config.toml
model = "image classifier"
dataset = "capsule endoscopy frames (Kvasir-Capsule)"
train_examples = 42238
image_size = 64
crop_scale_min = 0.7
horizontal_flip = true
color_jitter = 0.2
targets = ["finding"]
num_classes = 11
arch = "resnet"
norm = "batchnorm"
hidden_act = "hardswish"
depths = [2, 5, 5]
kernel_size = 3
stem = "deep"
avg_pool_shortcut = false
widths = [64, 128, 256]
loss = "cross_entropy"
init = "kaiming_normal"
residual_init = "none"
optimizer = "muon"
muon_scale = "spectral"
learning_rate = 0.04
momentum = 0.95
nesterov = true
orthogonalizer = "newton_schulz_5"
adamw_lr_other_params = 0.0027
max_steps = 17500
batch_size = 64
epochs = 26.5
lr_schedule = "poly"
final_lr_fraction = 0
warmup_steps = 3500
weight_decay = 0.006
adamw_weight_decay_other_params = 0.05
Rows from block 9 of a small image classifier, named by matrix and row number. Rows with one number belong to one channel. Each number is 128 + 24 x the weight over its row's rms, rounded and kept within 0 to 255. All counts start at 0. Numbers have three digits each.
After each channel's rows are labels from the 100 images, of 14976, where the channel reaches its highest value: "top examples" is what is common among them. Only what is clearly more common there than usual is listed. The data: capsule endoscopy frames (Kvasir-Capsule). In brackets: how many of the 100.
# convs0: first 3x3 conv (model.blocks.9.convs.0.weight, 256x256x3x3, each kernel summed), inputs 128-255
# convs1: second 3x3 conv (model.blocks.9.convs.1.weight, 256x256x3x3, transposed, each kernel summed), outputs 128-255

convs0.168:134119174127067142126148157106173118083115096123069107127112135115098127127106136116140126097115130111139108145146067163084145082098162120116101095154114147106145128125153116144150107148099077135140130175117123146124137128091119055107129121132136143117096141123119103126096112125106148113138107150099113100143097154097110133156122108125091135154110164170107141140125135112127096108126
convs1.168:122141177149136143149103134127124117105124107181142135173145124143109169148130092130138146126124162144136135112124107103147082108143120123157119082118102114120104135172098115097118129146125120162159143133158145132114063121094117100119134146131133132092132097114126090124156140106111127111119142104121107126138146125119139191110157085140123133114125135120120120092133179079077130111111
top examples: finding: angiectasia (45)

convs0.240:104097078115097159114135107145120129122140101117163128103092136147174197072141168116097123156090124138114096136113100118131105137115147154152174123133106122128091169095119109140107150137114117117154151130146083151144091103152137142160113122106132137090170108099105143140087150084124109103138114104105091132133098097152157125143145159117158137107097146166186122106137139085122093145143
convs1.240:121125125110114109132120118156108140147172130099156166138135110124066131131140175164132152104134113091148146110137141183129134157135132168173131126133122122173148178115122117177132114118145144139193126115132137066127134168094141114128136134097111089121114132146099151135135169113120134118140146151144128143118126144094101160165131121178128116114128132105121135115172125164104095140148
top examples: finding: blood fresh (53); finding: ileocecal valve (31)

convs0.29:110164100074144109107155133097180101153101129135077114111104131166143110121138126126120079077132112117123113152144130107126139142136129143105197088111104094151113126125122112120116140119133107115142162111147091119144086114113142150157128115134097136108180169147117128153120137116136098137112122131078133094138073091133121147118073058154105114176118059100107132104135111140142102110123
convs1.29:082107082139107163149104082145108129090106121135143122100143093113133142112131124104154135163130053132165095118099156120089117159150119119094126128180097168117134151127058117146112108127134174171159101116110100140140136095115108145097147135140141155141161135129117099121131173125129119136126128127128151114176126098139094148115120096149134135129109090150117145128094100128135110129097
top examples: finding: pylorus (27)

convs0.244:103127100137146120145168127145109143138118072117130124088158167129081118160124154114173138106150140154157121103135063151163144094122158150127108130105109108142134132144168124114142137123097155176120150114142107132094132164117110105117146112173113084140113106145152110115152102145137132116094156110129112114142163175116169119146153137112179105146104137152131097114151115142141103108133
convs1.244:103144179145149153131106125116143153129125127135116159128149129136115145138138105124144144094111140130151152108118143100138118105123151137116144106126115113136132170157126162096121136183132121102119119100117129109098117109099113135142139126139106125195137111192132132111131132114132122129127124129105140132139110116165198139133149149142133101099142142161121067115121182129072115144132
top examples: finding: angiectasia (40)

convs0.113:117097152163096147141110131119132122147117118181123164141136120128107163112107118123125135121170139141111125138138109117101113122131103168111128132149124112078136106155104170100111154140121122133150148122136132177116167136132093119143153119153130155107158068112129102140126159140127105157148104091123106169133148096155142168121129082118084129164155167161072172154107083139120112110141
convs1.113:116145181134121086085116134106138105140125166085132128158156134109141130141107138129107129084098124114127101119114138111091121143136120107080118080094140125147125129140115163118126136113113119098093135110123110122128108108141121134130116136089110128088141144138105114102134114155134113144124107131192112083085105159112155134086148147106111176102103136121155139129110116156128120124108
top examples: finding: ulcer (50)

convs0.223:116125063157179147154152177073142139186134119145143129132105140143138087099108102164117114144145183167141130130095130111125108180132114119180103175135118110151116141120130138148178125129069102128130094110080119145141096120116116165128141136166170105138106145127133118121096112129097112142116094160174115096111141121141223156155115126109117111128105166150149112120126109138143123136156
convs1.223:117166103149170129141144132140118097152164127114142149143123086153101105121113119119132124112149134134106119133122153112115123095133105100096132122142114154144115134126136126070166159132133119124129114140100137106107120109119173170146172115108126105096168125161147123127085096126143139140101134151108139109101115121100142108170101105104140137133119117116121115127173112120096103135119
top examples: finding: lymphangiectasia (33)

convs0.234:110134091168092141151120138104114106167123102172125116134133131145129125133100096153101141205154083112119147120147168128169127152138121144160105154136136135163173125147127136123126128127113080095149115120109156177111168109139127149154133134116116111122085117109124148070123144113137128146113111099125145114102131120109157152156118099148162175159119165106186113095158142121110144142073
convs1.234:109099099069156112133080122175126122119133134137198096109127132138157125108164132143142112110143090128127124126096168125152088103121136158101183112092137138155138131100100146064145147149106153153127124178118125123126148125160112148103125131093125137077107122127129136148111090172131119151159156163144131112083133141109104104164154105110161150101120102079138113105117124146143145165146
top examples: finding: foreign body (53); finding: lymphangiectasia (32)

convs0.130:128165132131122127135128113152103115132098162172153116129179098137097153168137124119112137095108142141142132183150082161136133106181149157120097103110129185117161094086115163117098139136183130129134133143125112118109168125123150144157113127134130136114073125101119148150129160131179147143137136138125183126111076135112127178108114127178091161112158103139141142136100165089140080164134
convs1.130:091096118108118148127101101122126100139137102115109094088130159130174127137163124146094112115117147134144099126151111138162153124098124132105119133081131125129105104080042091126120122106086143099105106121186120112167111166141146123102136113127097120059117148117132143099121131128131121134136110145115109135066107123123133150125146112117101147112127119132127142107144074149139103140139
top examples: finding: ulcer (37)

convs0.36:117125184158120147124119160117175140133152119118139100150114095156105093103109165158133116136093139088135109114120130134118113141108154096134130141079086126166103164158153108122111099116162095111119124100142134118156119100107115130190137106138184109099148159141101127138124173147129121155110095159110108133111150118149149117149097120140110151108191108133119111100109140140052134166144
convs1.36:128126048117106122116126165112103121139139106107118098143109039150131157132115123125125156101166126117115119124117061105158128173127134155113147134078127124118119109109140114149129150119100140149116130111105142136150154166141145153135130140085074123083111124180111167123117154118139129140156085107114144165160152143130107122094163110138141166134131124125116100146146135166140118119155
top examples: finding: reduced mucosal view (43); finding: ulcer (35)

convs0.46:181132089147158161115142130162111107182119106116159116190146088152158154135156124127142089122126129158143099130083084142112109154107170105112127153136124133123113090104099146145131133138120167096186134162143129097082091152123136098121096139103090149111144109108147132098130106124147115106140105149131110121121114125128153151114104137150114158119128145141138137123186126129091116148153
convs1.46:099115098147147128133134111119128140137119139072184093109116070147080109135130075122119159106126145132138134118153093138180149124108132101126135136142127151129098119098079130111163137132116113128150103117131183148118112135145158132127150149114150119138119175134077157140177113095133135155111141159123125117101130144126099120088154129144120144112084141068130133117103103133115121113104
top examples: finding: lymphangiectasia (29)

convs0.42:117110114146132136118165104131129149132130098130111090099147109107075128156157077136134107132152113123135104106119140210169191146145132124068150121124084128129110131110138135138157132160125169169201119159155136162123158091129131080099157106102084110119139110118150151118133140168090128120159093122109149119117146124118175086107110136112120122148120106126148106102145141085107110129134
convs1.42:150175100126124119145131135178141128130132124129099067145152105161132111113157135131143118094113125121083147092103122123185119122106128134167169156111147125184111181133110127109122116137127151125215100137126118130161162118172146113116111142147096144159083136100112132138138121113131133135134132140139145129103121122151127111101136109155125114114131142132129151153151128092130110132127
top examples: finding: lymphangiectasia (25)

convs0.12:154167123105159134125131159134087142115135178152081125110118085129100123119147103136092111149153139150146118181129153095149100128106149165158096136133115145128119123115160146108090137154130138117100124128120139124074151157136108099152092122092124105183157101172143114140110148121111125171137126128136140109093105142113160108162100131133123102122145120126128123106141129087148090154122
convs1.12:113093136134123126126057109075127135158128113064155177111156109111108133145132126137122129095138127129151136131144090092099121075123130120082085150159096112109155115100088131124102143153127146119086104134080152144106164103099132115139147138132112109141131080118185089114135140110150138136132117125129108119104134136096140084129084117085149111088124109112131072095179152154123143099140
top examples: finding: foreign body (40)

convs0.45:120085118124149132176136123135133120125090113147105162135143133166158072096143136119149147137112146137098150124089146144122116130110163144077131130075136102136131125162124125109129115123112099134092065108157148083130141155119173134097123109105131159139143169132160132135138135158159181153121085135143131117161118107117176135107126114150130106175064126155100121136116117167145119134140
convs1.45:100124116100156128138122116107138102128116158147092110117107113131123114143139121096121125123135149104135124127104104172157121132147129168098088104122102154154122136134096090146160146158131104173063163153099123126116111152120143117163124104128087160151144085149120102119095111094120140124117135117095099159169105115119141114151135126098121147139117132154115113136132124102129102158165
top examples: finding: reduced mucosal view (32)

convs0.23:158144136157128131061163105130130140124123110080103126125092089125101118119129126108111147096108115171109100141125081133088161134110110126117101125142130118074155142129176112120103114168109091077148129100114124124131174100119140124115088138138143143127129089123103130169133132111123121105118112151138113168157087133125123119136142113143108157130105124137096152134105200110129114171111
convs1.23:134120139144091125122177122108147139125123139181116149111109135133127140133130102117137119112154158113131110105125159092089103173124114097139115108122093143115126118089148146095091095121128107132170121134095105143150138145149123114099140143110112088100087118096128122131137149110119128136120131128097124099112114111115086174118173114137114115117131143145153089151105169159152126113122
top examples: finding: angiectasia (31)

convs0.39:116134065089124105113149084125084114107096135139098141141072109139106126164125118158130125092108125076073137115106136099174171147121130089111135143147114077196096142136138129104160131114110157114102141122175109129134137088077091126125109106133111110115101101114107104078104108134092119138132123118148096116067116099121093129128111129134113109134087133134118159124118155195170132135114
convs1.39:091144082139063099124143130107107104110133162089093138099155126108149131104177135133159125100126101088144123122087139130124104138158167142082113113164105150115159135073150148131180105117146134100114133106122142137157110110125120139160125123117137115176107142126132112126109141088165140105077110116135107131109155173140124112120137106093076067103100099142151160121130180136103121083129
top examples: finding: pylorus (26)

convs0.227:093110083117148117129177140127102101125108131150103085137088157122105134128126117128131118123092105118131107172115140107122109182138110164128110105152097131146162123152158117087133112121103135182158093127142086123139116157182138185142103097096095118116106141147094149089115152126167133110146116052123120152160121105132147154108145097131062148125151169102154151092146096161086151119078
convs1.227:126142070131117149168140113122126180108138125134093115096156131109165122150123092175148092129135124106148109113115163138121177137114136157099136129150154142117167112103131098119158134126121165146118124123101064123112198124134125124109136106168098122152115150135114204123093085122150127094132131116152134152099178153103190145112085113131093129126142126114110134142119133150116145110104
top examples: finding: lymphangiectasia (45)

convs0.230:140122111127137122142147140170095119125136115114120099109093127102146133113121084062098097132095101105123109153153108157139102135153107107084114107093141170107113158133086132110127127131107161114114118151110168113143141174142124139097101123116130136153144163158126119134129081123149119130164118125132105139129166099137168142146155090087126148123101150154111147130139096104188163122100
convs1.230:114133124160142127159102119088141110116144109131105157148181136113093173153129122138172141101156147140167114148088120133127132151122117140107147112135153122099124125136118127134157143090143112118062149170123118105124121108165097094155132115130133163177147126135181091121075115115127113139185158151155141142140099134141147152112119101089130123134099124101120125108112077100082104088128
top examples: finding: lymphangiectasia (25)

convs0.202:120110139084104140109128110100109116137180100113123128141140124145120152135117124125106149127071143122144137111113123118103103110142168133115108106172178100122120110122156150139105116149161113157132130116139095146113085082103128140116104129130128101085085100117135114104108154095109101121129099073166164108123129178127112152115129105124145095138128157174142151129109168140139117129135
convs1.202:110134196089159144129090149139131123117138119159139207160125148135185145120151137160161107126147102118127151143120119113137128085112108154143130113097134140107111148094121155115102100111116138102093144123134107113096104164095109099119134129111159091083097150135158110119102124145108133135092134070154136136119110128104154129140154136155107095108109152118128088117093209124092095142119
top examples: finding: blood fresh (42)

convs0.226:155119115130144193112116146106101105122103120092158115140150120155147114111133131177130132116123170095116138128131164143149088130095087138162084098167099121129119127178106094099104141167148131104140100148150134141119116121128138136186123123138106089106135137098122108112132166100130097121139143117109137146136117110117122098129117085129136142137127126134159119105103147098070111139122
convs1.226:102154118158124113123107104161161154141172106122184161115133137095138145122148097105147117120169111117142117139129165120116137153124138107163125108133143128125153145150110137144177111144097146186106126105090108134198085127109123118136111130109109080152137072163116160100151113156113141141126123110133125155099111092103117164119162144119106175135125129092122107135116144156129147089145
top examples: finding: angiectasia (52)

convs0.162:108110143195107143150139098129118166088138140127140129115134104151107151139155142093169117148110130130138133160164124138113138140115142128131134117145110114085129120113124105130155112143080152142185140182130107169148132133139101132135125081109160118165172106127156134105124162123155122147128089126132105132118110169150123143134130095109081113172116107141140124127111128146140146092119
convs1.162:180142111128128139178097118141139163091098103078113162121128151107157135144098121103115119125143132115159158109151134142118131138152127107161145088175147132165117152073177138135126078102128127123160093106149078117089118109095121115116138144092147111099134086124152122141150122139118129162161137148146139153087131117123128126116149130115127129093132125124127101130134107167106116211167
top examples: finding: reduced mucosal view (28)

convs0.25:131128144097104113107082107109113104157076122103135156119114151144140094090110114149085115135133092072120089121099092115116081137167137108124117179176134146100124098134173116102107093123096105125145146159094105106123086097118152109114125147117131106113113097161145159109162073105130150105140121107163131145155108134175147120132095178124110151170091174189135118119111171143087174123102
convs1.25:135141151142148099128138134135175156119126151084092116134130122134115113146113126148126114146121116132107099130165153103096150106111123123065166103151138097128129146122138106105095117148164109135123119151118153127114111100113127126199142120102147142180189119119128113115102132125117134142136117122170142108110100137110132062142173108150123113098117136124120125123146149115140153169144
top examples: finding: erosion (25)

convs0.203:141103052126169186114151136135122093092108130158129132146129117233151113124168119116132117149127139070145125147104129112146129145093116125161154159100137155159091098133117133087113099135113104137121084132141129125114116109113131176092140106114133120092137111117137135135098140126113069132102088152160116116116152141115148150184146064116127126121157140064163113122142119115127104112088
convs1.203:143153099134177112166150138127168119128122118107201131100188118136095148127112136115134134129133159098147135118135130172129109128119133153134160149124147118147101115137091112097135151120116165129105126146087164140118143134102140144152138099116125103020175130113097197149126089119123144156159156158121110104106122109109117158173130127099154110130121150123121097164183137137114124132141
top examples: finding: lymphangiectasia (35)

convs0.33:148169127143106112119145132115134140134098124158117104100085154104118124116143108120125126139113135129085114117153140103118106116144097160149130111155146159107176136100146136102089140116149145133105115099120131134119131105113157134166132142105125139105066128097096106118163159117141097178121101084120114119123133148092110144161118176147111084086158128161140158120107124146158093090144
convs1.33:094099137120126130119108125130132172128125122135122058122130104129129137126152142106115138144137079139118093115141149140135114109118138135090122125129123127121157099084130128177102139165096161122095138116084139145154080161110115160168126076079134142102093083132079128109139097157149114093095121121129095124175159147105109139102125115110138126127116144172161105146095149119130111142131
top examples: finding: ulcer (59)

convs0.173:102176109141150110127147127082116145118114130146088109118160130151132121141137131122141111105164141167132181115117156098111124171147133097144099165125115083148127186113119131084121121110148118151122123132095114154150097179159139144139099110216118137165137132124128135117155132091117111117131090132118179096102117086105156142077099128110107142128121191153095137120136157115121140110133
convs1.173:151152093103155123139113128119108146162126135080090106211099116109115136125097114130125144116149118144128145125122146152091122104115149099083112121066139149116133146100152111157123119132093125128133098120124086123109116131120115106143108134140118120137126115183144127099115096127116109138136148080150115114118160107128103139143112118108116171110118116091155120107113117118148123177115
top examples: finding: foreign body (48)

convs0.104:125129099135146133116170129091094104150137147164127136130080107129116079123151096077102114103092116098102104096105117111124119123136128124095139119114111129160108157127092082139135166129125103146148113113136101125133125136153097128128075150115086126151106127117138139130166094128110095102131109130072157136143176106157129151124136137172129154112087121095175122134094122099168129072152
convs1.104:126141110164143157121127091128149167177142145150120175117147089161102126102163164116131121088129143106147112144119161120143099122126159125110112113128115158133128138088112160126138096110162129158089151119128131143130130120124126152117155138113147123212085107133127085101104157093100162168125143133082103127141069165166146143100168122126128143108123146138132171104107102131145125151129
top examples: finding: ulcer (33)

convs0.24:111103100077147141121151111148129137115111090117118119118170111122126143094099159135172135093151107083136131123141134129130190128134135099142126136157170174153117130112101114136124144138127115095113156121120153106146108120165118118107106149154128126108109130125135110145150128124113104158130180130117118119160132108146159104123117141086144144172119112122117134135139085144088166094142
convs1.24:115129127104152144117116120131184129146145100143071096143137142132136123123113167128159112128135096120125087120110149096130159127128120125130131161105104158125100178155089107161181118164141153120149166094118143104171088102150132118166121121136116109121159115160120120175131133146131146096131087109095142124174127129096142123138079151149133129125143123111128112115127124112130125203123
top examples: finding: reduced mucosal view (41)

convs0.101:108114137117116122106131151140126139120121107138131139099123141121108103103098099142127128128137128161095129184188140137090077111116146109141157151123130140155135124146149129109130132127148158075102118140120099108106122152125105107102152067107121128147137131142163140126134146113117134129151132094115181137109105118133157141114100150156123099119108125097171109120158093124102121168133
convs1.101:162122111141135103144106146138092123115117109093139093103105118132101156138119145105101153115117132128127122160110085141140151127116100123119116096115128132096121179119092135083101117119145137157080099102117097172100140127138116125141114131100108128152124119137115128089157107120111097114102135094101090112090140118113117132131119113141197077137112098094106132132125064111129080095127
top examples: finding: ileocecal valve (51); finding: blood fresh (27)

convs0.231:173159107120085103152124131115068104139132104121114103138141111116141121131157140110140123112098121075082134127147098145124114122198113118144116159079159136085124150112123130154112164142119116137100110080119154168135097132134118131124093122151123163133138164142102144127116123140160099151120137133127115117083106091147159166099110106169114137101163102091148170140140097122157155126086
convs1.231:133115090156149147102090163113122143153122112095092058105169136139126116113166147105112117110115118127114142123130118170103110148116098129085132097092115164156116084135100123113123138107084094120163102109134088129140121140178144114141109147105135146123100164111140133132092121121157138097113155118107100135092137159122084165112126114103099129149130139110162165124090083138145140167132
top examples: finding: lymphangiectasia (26)

convs0.170:156091137124158135122093119122115115145123159154119134105090148121067130166140112124119139154134094106161105131151136107113089102096175095115148147074128103127098141087132093133133097109157157097148135126147141119122100123135154140180122121153145116165153141093149122130125143114120095142147123145114150187107090124067109102083119150064098133132099143148157129122086109117124095149100
convs1.170:112116100122115121134116124164120127123122122092143145156174081154092157103109124125097140107118128106118102131156189141175160115170132125097133119140123095125110100130143131151138155139128131148070140120090111116107134149129128093069137124138110157138107089082144141133124103124134122117118159136123120092156101139155118104145114174108077142137086105128128103097094088111151125134168
top examples: finding: ulcer (44)

convs0.71:068114092116118114098116099098143147134104101126125122103167125121125091117121146142151122132149128085116120108163158124123109095157138111138107124114127147101131116093105155175127098121123147119146113159113137169147120069092123156118163155164137121132132115127128118127122151129125112104137099125164117133208132107145113100130163126112131101161124116113128073118118119132154183116149
convs1.71:106134039141141134138182138131065105114146140126101133135132089111141126125121148116139102151158083135110127127109126105130138144156150108115122170093117095119095166136126128152096158132124105113187148102129108110120104121125107108150147103132115075125130136103075125144111140147120120095143131110127177122158122112138124166122157128195106138083114138160146156123153109137157129149130
top examples: finding: ileocecal valve (28)

convs0.94:111148140135064181100110082112097108097109104110143118109128152177082146142137128115159141130133116129109134116132157124127142089115134122078120126108149118129122155117097164128097143136092124139120155106173129101155108149102102106142164133114121119110131145134120129093145131140129125146133134188106128128107107163106104099136072131106177144109103133097130106157101149124139113141133
convs1.94:117119157129123095136098129111113138143134136153152138130093132117192153124105143168171144139125159156145118136111134142143161111129125149174113170119108070120118151141101147152112162098138166127111128127146131119116094074089126151152127138102136117119076110165112144118127166078111138158179142096107122126130092161169126137116118128125155141123117128093128108120131164172116132111140
top examples: finding: blood fresh (31)

convs0.126:104112088134140142128149112083129130133185105103143132132103097167168151160128126198141123127141102122134150102071093130124128100113117104120098104081143090070099096155116185116150094158123121116149109138120106127121125121138119147156149090103107092084120127101114068104125134117150125107163105123153175154118166139154136119078099128137105099134103151122118111097109162135140130071163
convs1.126:128173116164127149119104090140144144128149144077192162125154114147123114143133133075129160095140124102136103122136128137113174157136116161175107122086124124151123131129107107113165109098130106151103096126133074106116129116100127103170117135125114091123116118129085138147132154127142163139131123119119136118103108120125094151078140149125067149133098131103160080129104124127121115152137
top examples: finding: angiectasia (49)

convs0.63:164127138117135127142135103128145100166114127135124110115104103117139135120122106099113090139160147121121144141068104122158133162154146127121159138135083097130157140144147129115119139160077155120091106132089127082177104124115140118102106117160138146155160115170109092116119081097166142135141137093169142136110152121110156093142159107118134124141100117105144109105072082165130120134114
convs1.63:135135115080117087126081094106137129139154151100156155114135088142035153122135099120136119153117092123163113138114109155130107100126132107140117127123122124120114119112161107124115129110100076078091114130094144119125127128111137166113119122112111139170114119116153102146109153097098138080133130179101130114113111104124099115114130115114114121108082098149125093135133108098145127156130
top examples: finding: angiectasia (28)

convs0.186:129162138133143151159092152123177122120117132125140133124080105120122147123109125128105115117100117129137175104120158168114111128109132136132107120120119137164128147082155147105167132142102144142103121130133138133137101161155148145184157124171109138147151169083168108133148078138155134142098110126127137114145110139097154139158121106125112100135122132129157115111155145128114126160159
convs1.186:126098103110151152134119108159109151150148123136183096119106079141107121112111106105112138152133101097130103130144102116129136142115147182129149113136124151106101131094113109126105116148108137129087152122138101134088179131146101127088093135109120150103148149126087139142126133136111148101118140108124121105142119128117094110128119123154139107137092102116093090125117092144117139127110
top examples: finding: foreign body (33)

convs0.51:139157145100127141070125151108085121130135159094151140142130149126152099162151079143145120130154143123089121124137139137164151182134102121144129166127129141062127134111167122138110163156101093115117140108118105127086107103127131090091125142141151187148118166110145105132101138136104125155109160114128153159122142087148131103126167075109147116121163133129137150081153090092142098156095
convs1.51:118116119157115139105140098113116132161088164114243155107142154158158112144159123139130131111114115154124171110113153128132116097131135139103125120182104122110120146142150102078151145139134118106115126129078112124099094179124139128111159120112111132099150139186126077140094118115153134117123153175151113120131122148111094146112137154124107143143114105154141101122141090074128119140148
top examples: finding: angiectasia (61)

convs0.218:137088105122085134117168120126083161094117193144150125118094110150127143135144105161101120143121094176120178087180129104128136127140150164157118149153132091126147105120132154119102094112100079148154110134089117129112134121119176084115160142115156109149097109087109158104128096144102110156129105077136070120105128107142107141135115131098109127149142112151163130167109133125106174113102
convs1.218:145156113086180109150137100132117122133101147105107123129138163135087121124138109107122155147133147147103158139124158136126119101155139141155125165116116126119095131111195104109121120119098127137164137103098125118087207132092118135116146114097138119101129133125124153103082124123155176120107083086159132133143069135128106152088147138117153112110092112081118144142116178145134089092162
top examples: finding: angiectasia (25)

convs0.61:138143113080131120111147130147095177134145143154070127154094142081151090147095150088145134120120165090109138146130119117118127118128108126126151155097159152104148136186153145114122118122150139114118162087128078066164145147100147192150116128139199117083174147159126096123105116142125094139129118124067136115130094134130131122141082109099093117102104120117144166123140135131114131091112
convs1.61:125142127154126132140124117162194183161108114117103107109154101144159121100115121106134135168138149122132113164168128134100126128133142124129145148100187139114134150082140103134079146144107133147090151114168125145167084126143116164104149133102147106163144119124136132167131150172147138164146142123115138139195170121112121113112116148106138141130136102190129166158112149116172100123134
top examples: finding: pylorus (32)

convs0.129:103133124159117116140137115131120122132086156172094108146106142118127151165124144094169149122165178081137132094110142106115149140087108132092099140126151136192096145068140093113160123142139123168121101103163110126123141128136158093119097150075128112114109153136149138148160093133126116124147100168147113129137161124112104128138151118134115111142121123162116128107120148148100120159142
convs1.129:134092173125160146139126126113108185133164140111118141124138178135085122116116091157139120103140126109104135132134172118105158086138149123116098131136118129150108126116212140127111133125120090109137125119100146116090164136189141144045116109145124146085123128133144128133126113097137085143137141131165147111170134145122095122140156096155143136135128123082137110151130146151139126157118
top examples: finding: angiectasia (56)

convs0.0:106120111115093160123129139174134122138109129137137147134115110165150149110111157161143164127122147085144130167143122120097125148089145107139132108144146142117124123146119115141131144154147144150104094133136171152130145175123152118168154083138114133079135135100113157119172131126145102117121141114106110125125150127090104146103139118139086145069083097093118145128121139154112146095118
convs1.0:129084068119154122146106125107086159118149166102117089150129057126148142131113127112116153143146172142126122105111109150134130096125124151103134093218121142146167119125134119127145119137125085102123134130140111116137110129169113155134090126124098100089130116115140140134144122125135111120129123116129113117148143152128107127117076149114141064168132130110138112125131117184118155094098
top examples: finding: ulcer (26)

convs0.106:136132131121108082129115105095109120118081165117104120068146145129111104138108114096103137117125126129136092125098172143121113130113113151130125125098173105102128126110130100093177079081132139092120156130148172068134123129105166126125086139165115136162138113153106124109114125149142164113113111142122140129090118125110084123121107143137108158158089125173134080122119070126136111117140
convs1.106:139119161105116153108147106140132120133119151098098181092126092109099147117090094154082103132123157121125099113159127121089150096090120143117085087179105133146108128121106107134141134117144149125080138124156129143168130140150116058129145104153142105163143090118148113062128115070131124114129116100121125103133138141134132114109080132090100145090134108132131134122145114132141113137127
top examples: finding: pylorus (30)

convs0.65:101078131182134095119129147137114144128169090159112097137137091111077098126118147130078127065107114127115148130162134115101131130125129135121066108156146146106113110098136111122111135110119118129120112151099127096122131122130124101128094107139109141109092118076106109133165090104115092134163098130122141103171139154127142145150114114157147122127134143136148122117123105127148122111115
convs1.65:125126158165110141138163103143135164087150152191102154154148112130078139121149128119104134128131145106143102105105153128151141121134119123108153129178120125133108137123166162133124090104131127123134112086178117126172107105184123106121123134139134115116117136123152120110152127128123128152144137145094144148119129127158174122143133121146129152101146135104113104137086065112129153126123
top examples: finding: ulcer (27)

convs0.37:106159147149176148172103142121117109101126155094128121151118136138102158125149166093157103158150139117120085109158175160096101113166087133158172225114147149100121098087126104087132119119117148140128128121140066149159075119113099121115126128144133115144190078157102121105118143131133096098093126144170097176135115101161157150128130129130109117119175106125170110123128136136063125139112
convs1.37:127172159130109126131103102174159094108108121106141110113151187118116155100143145126132154179117071123159134131088115144091112165113138132117123094117085129136083106137158111114103132132142136111153140124114157092110146139172130147095162112129105088098173112125089152116121151164121134177110120141103133087097139113124107111158121128156136120138108100099093071150112099144119134154118
top examples: finding: pylorus (33)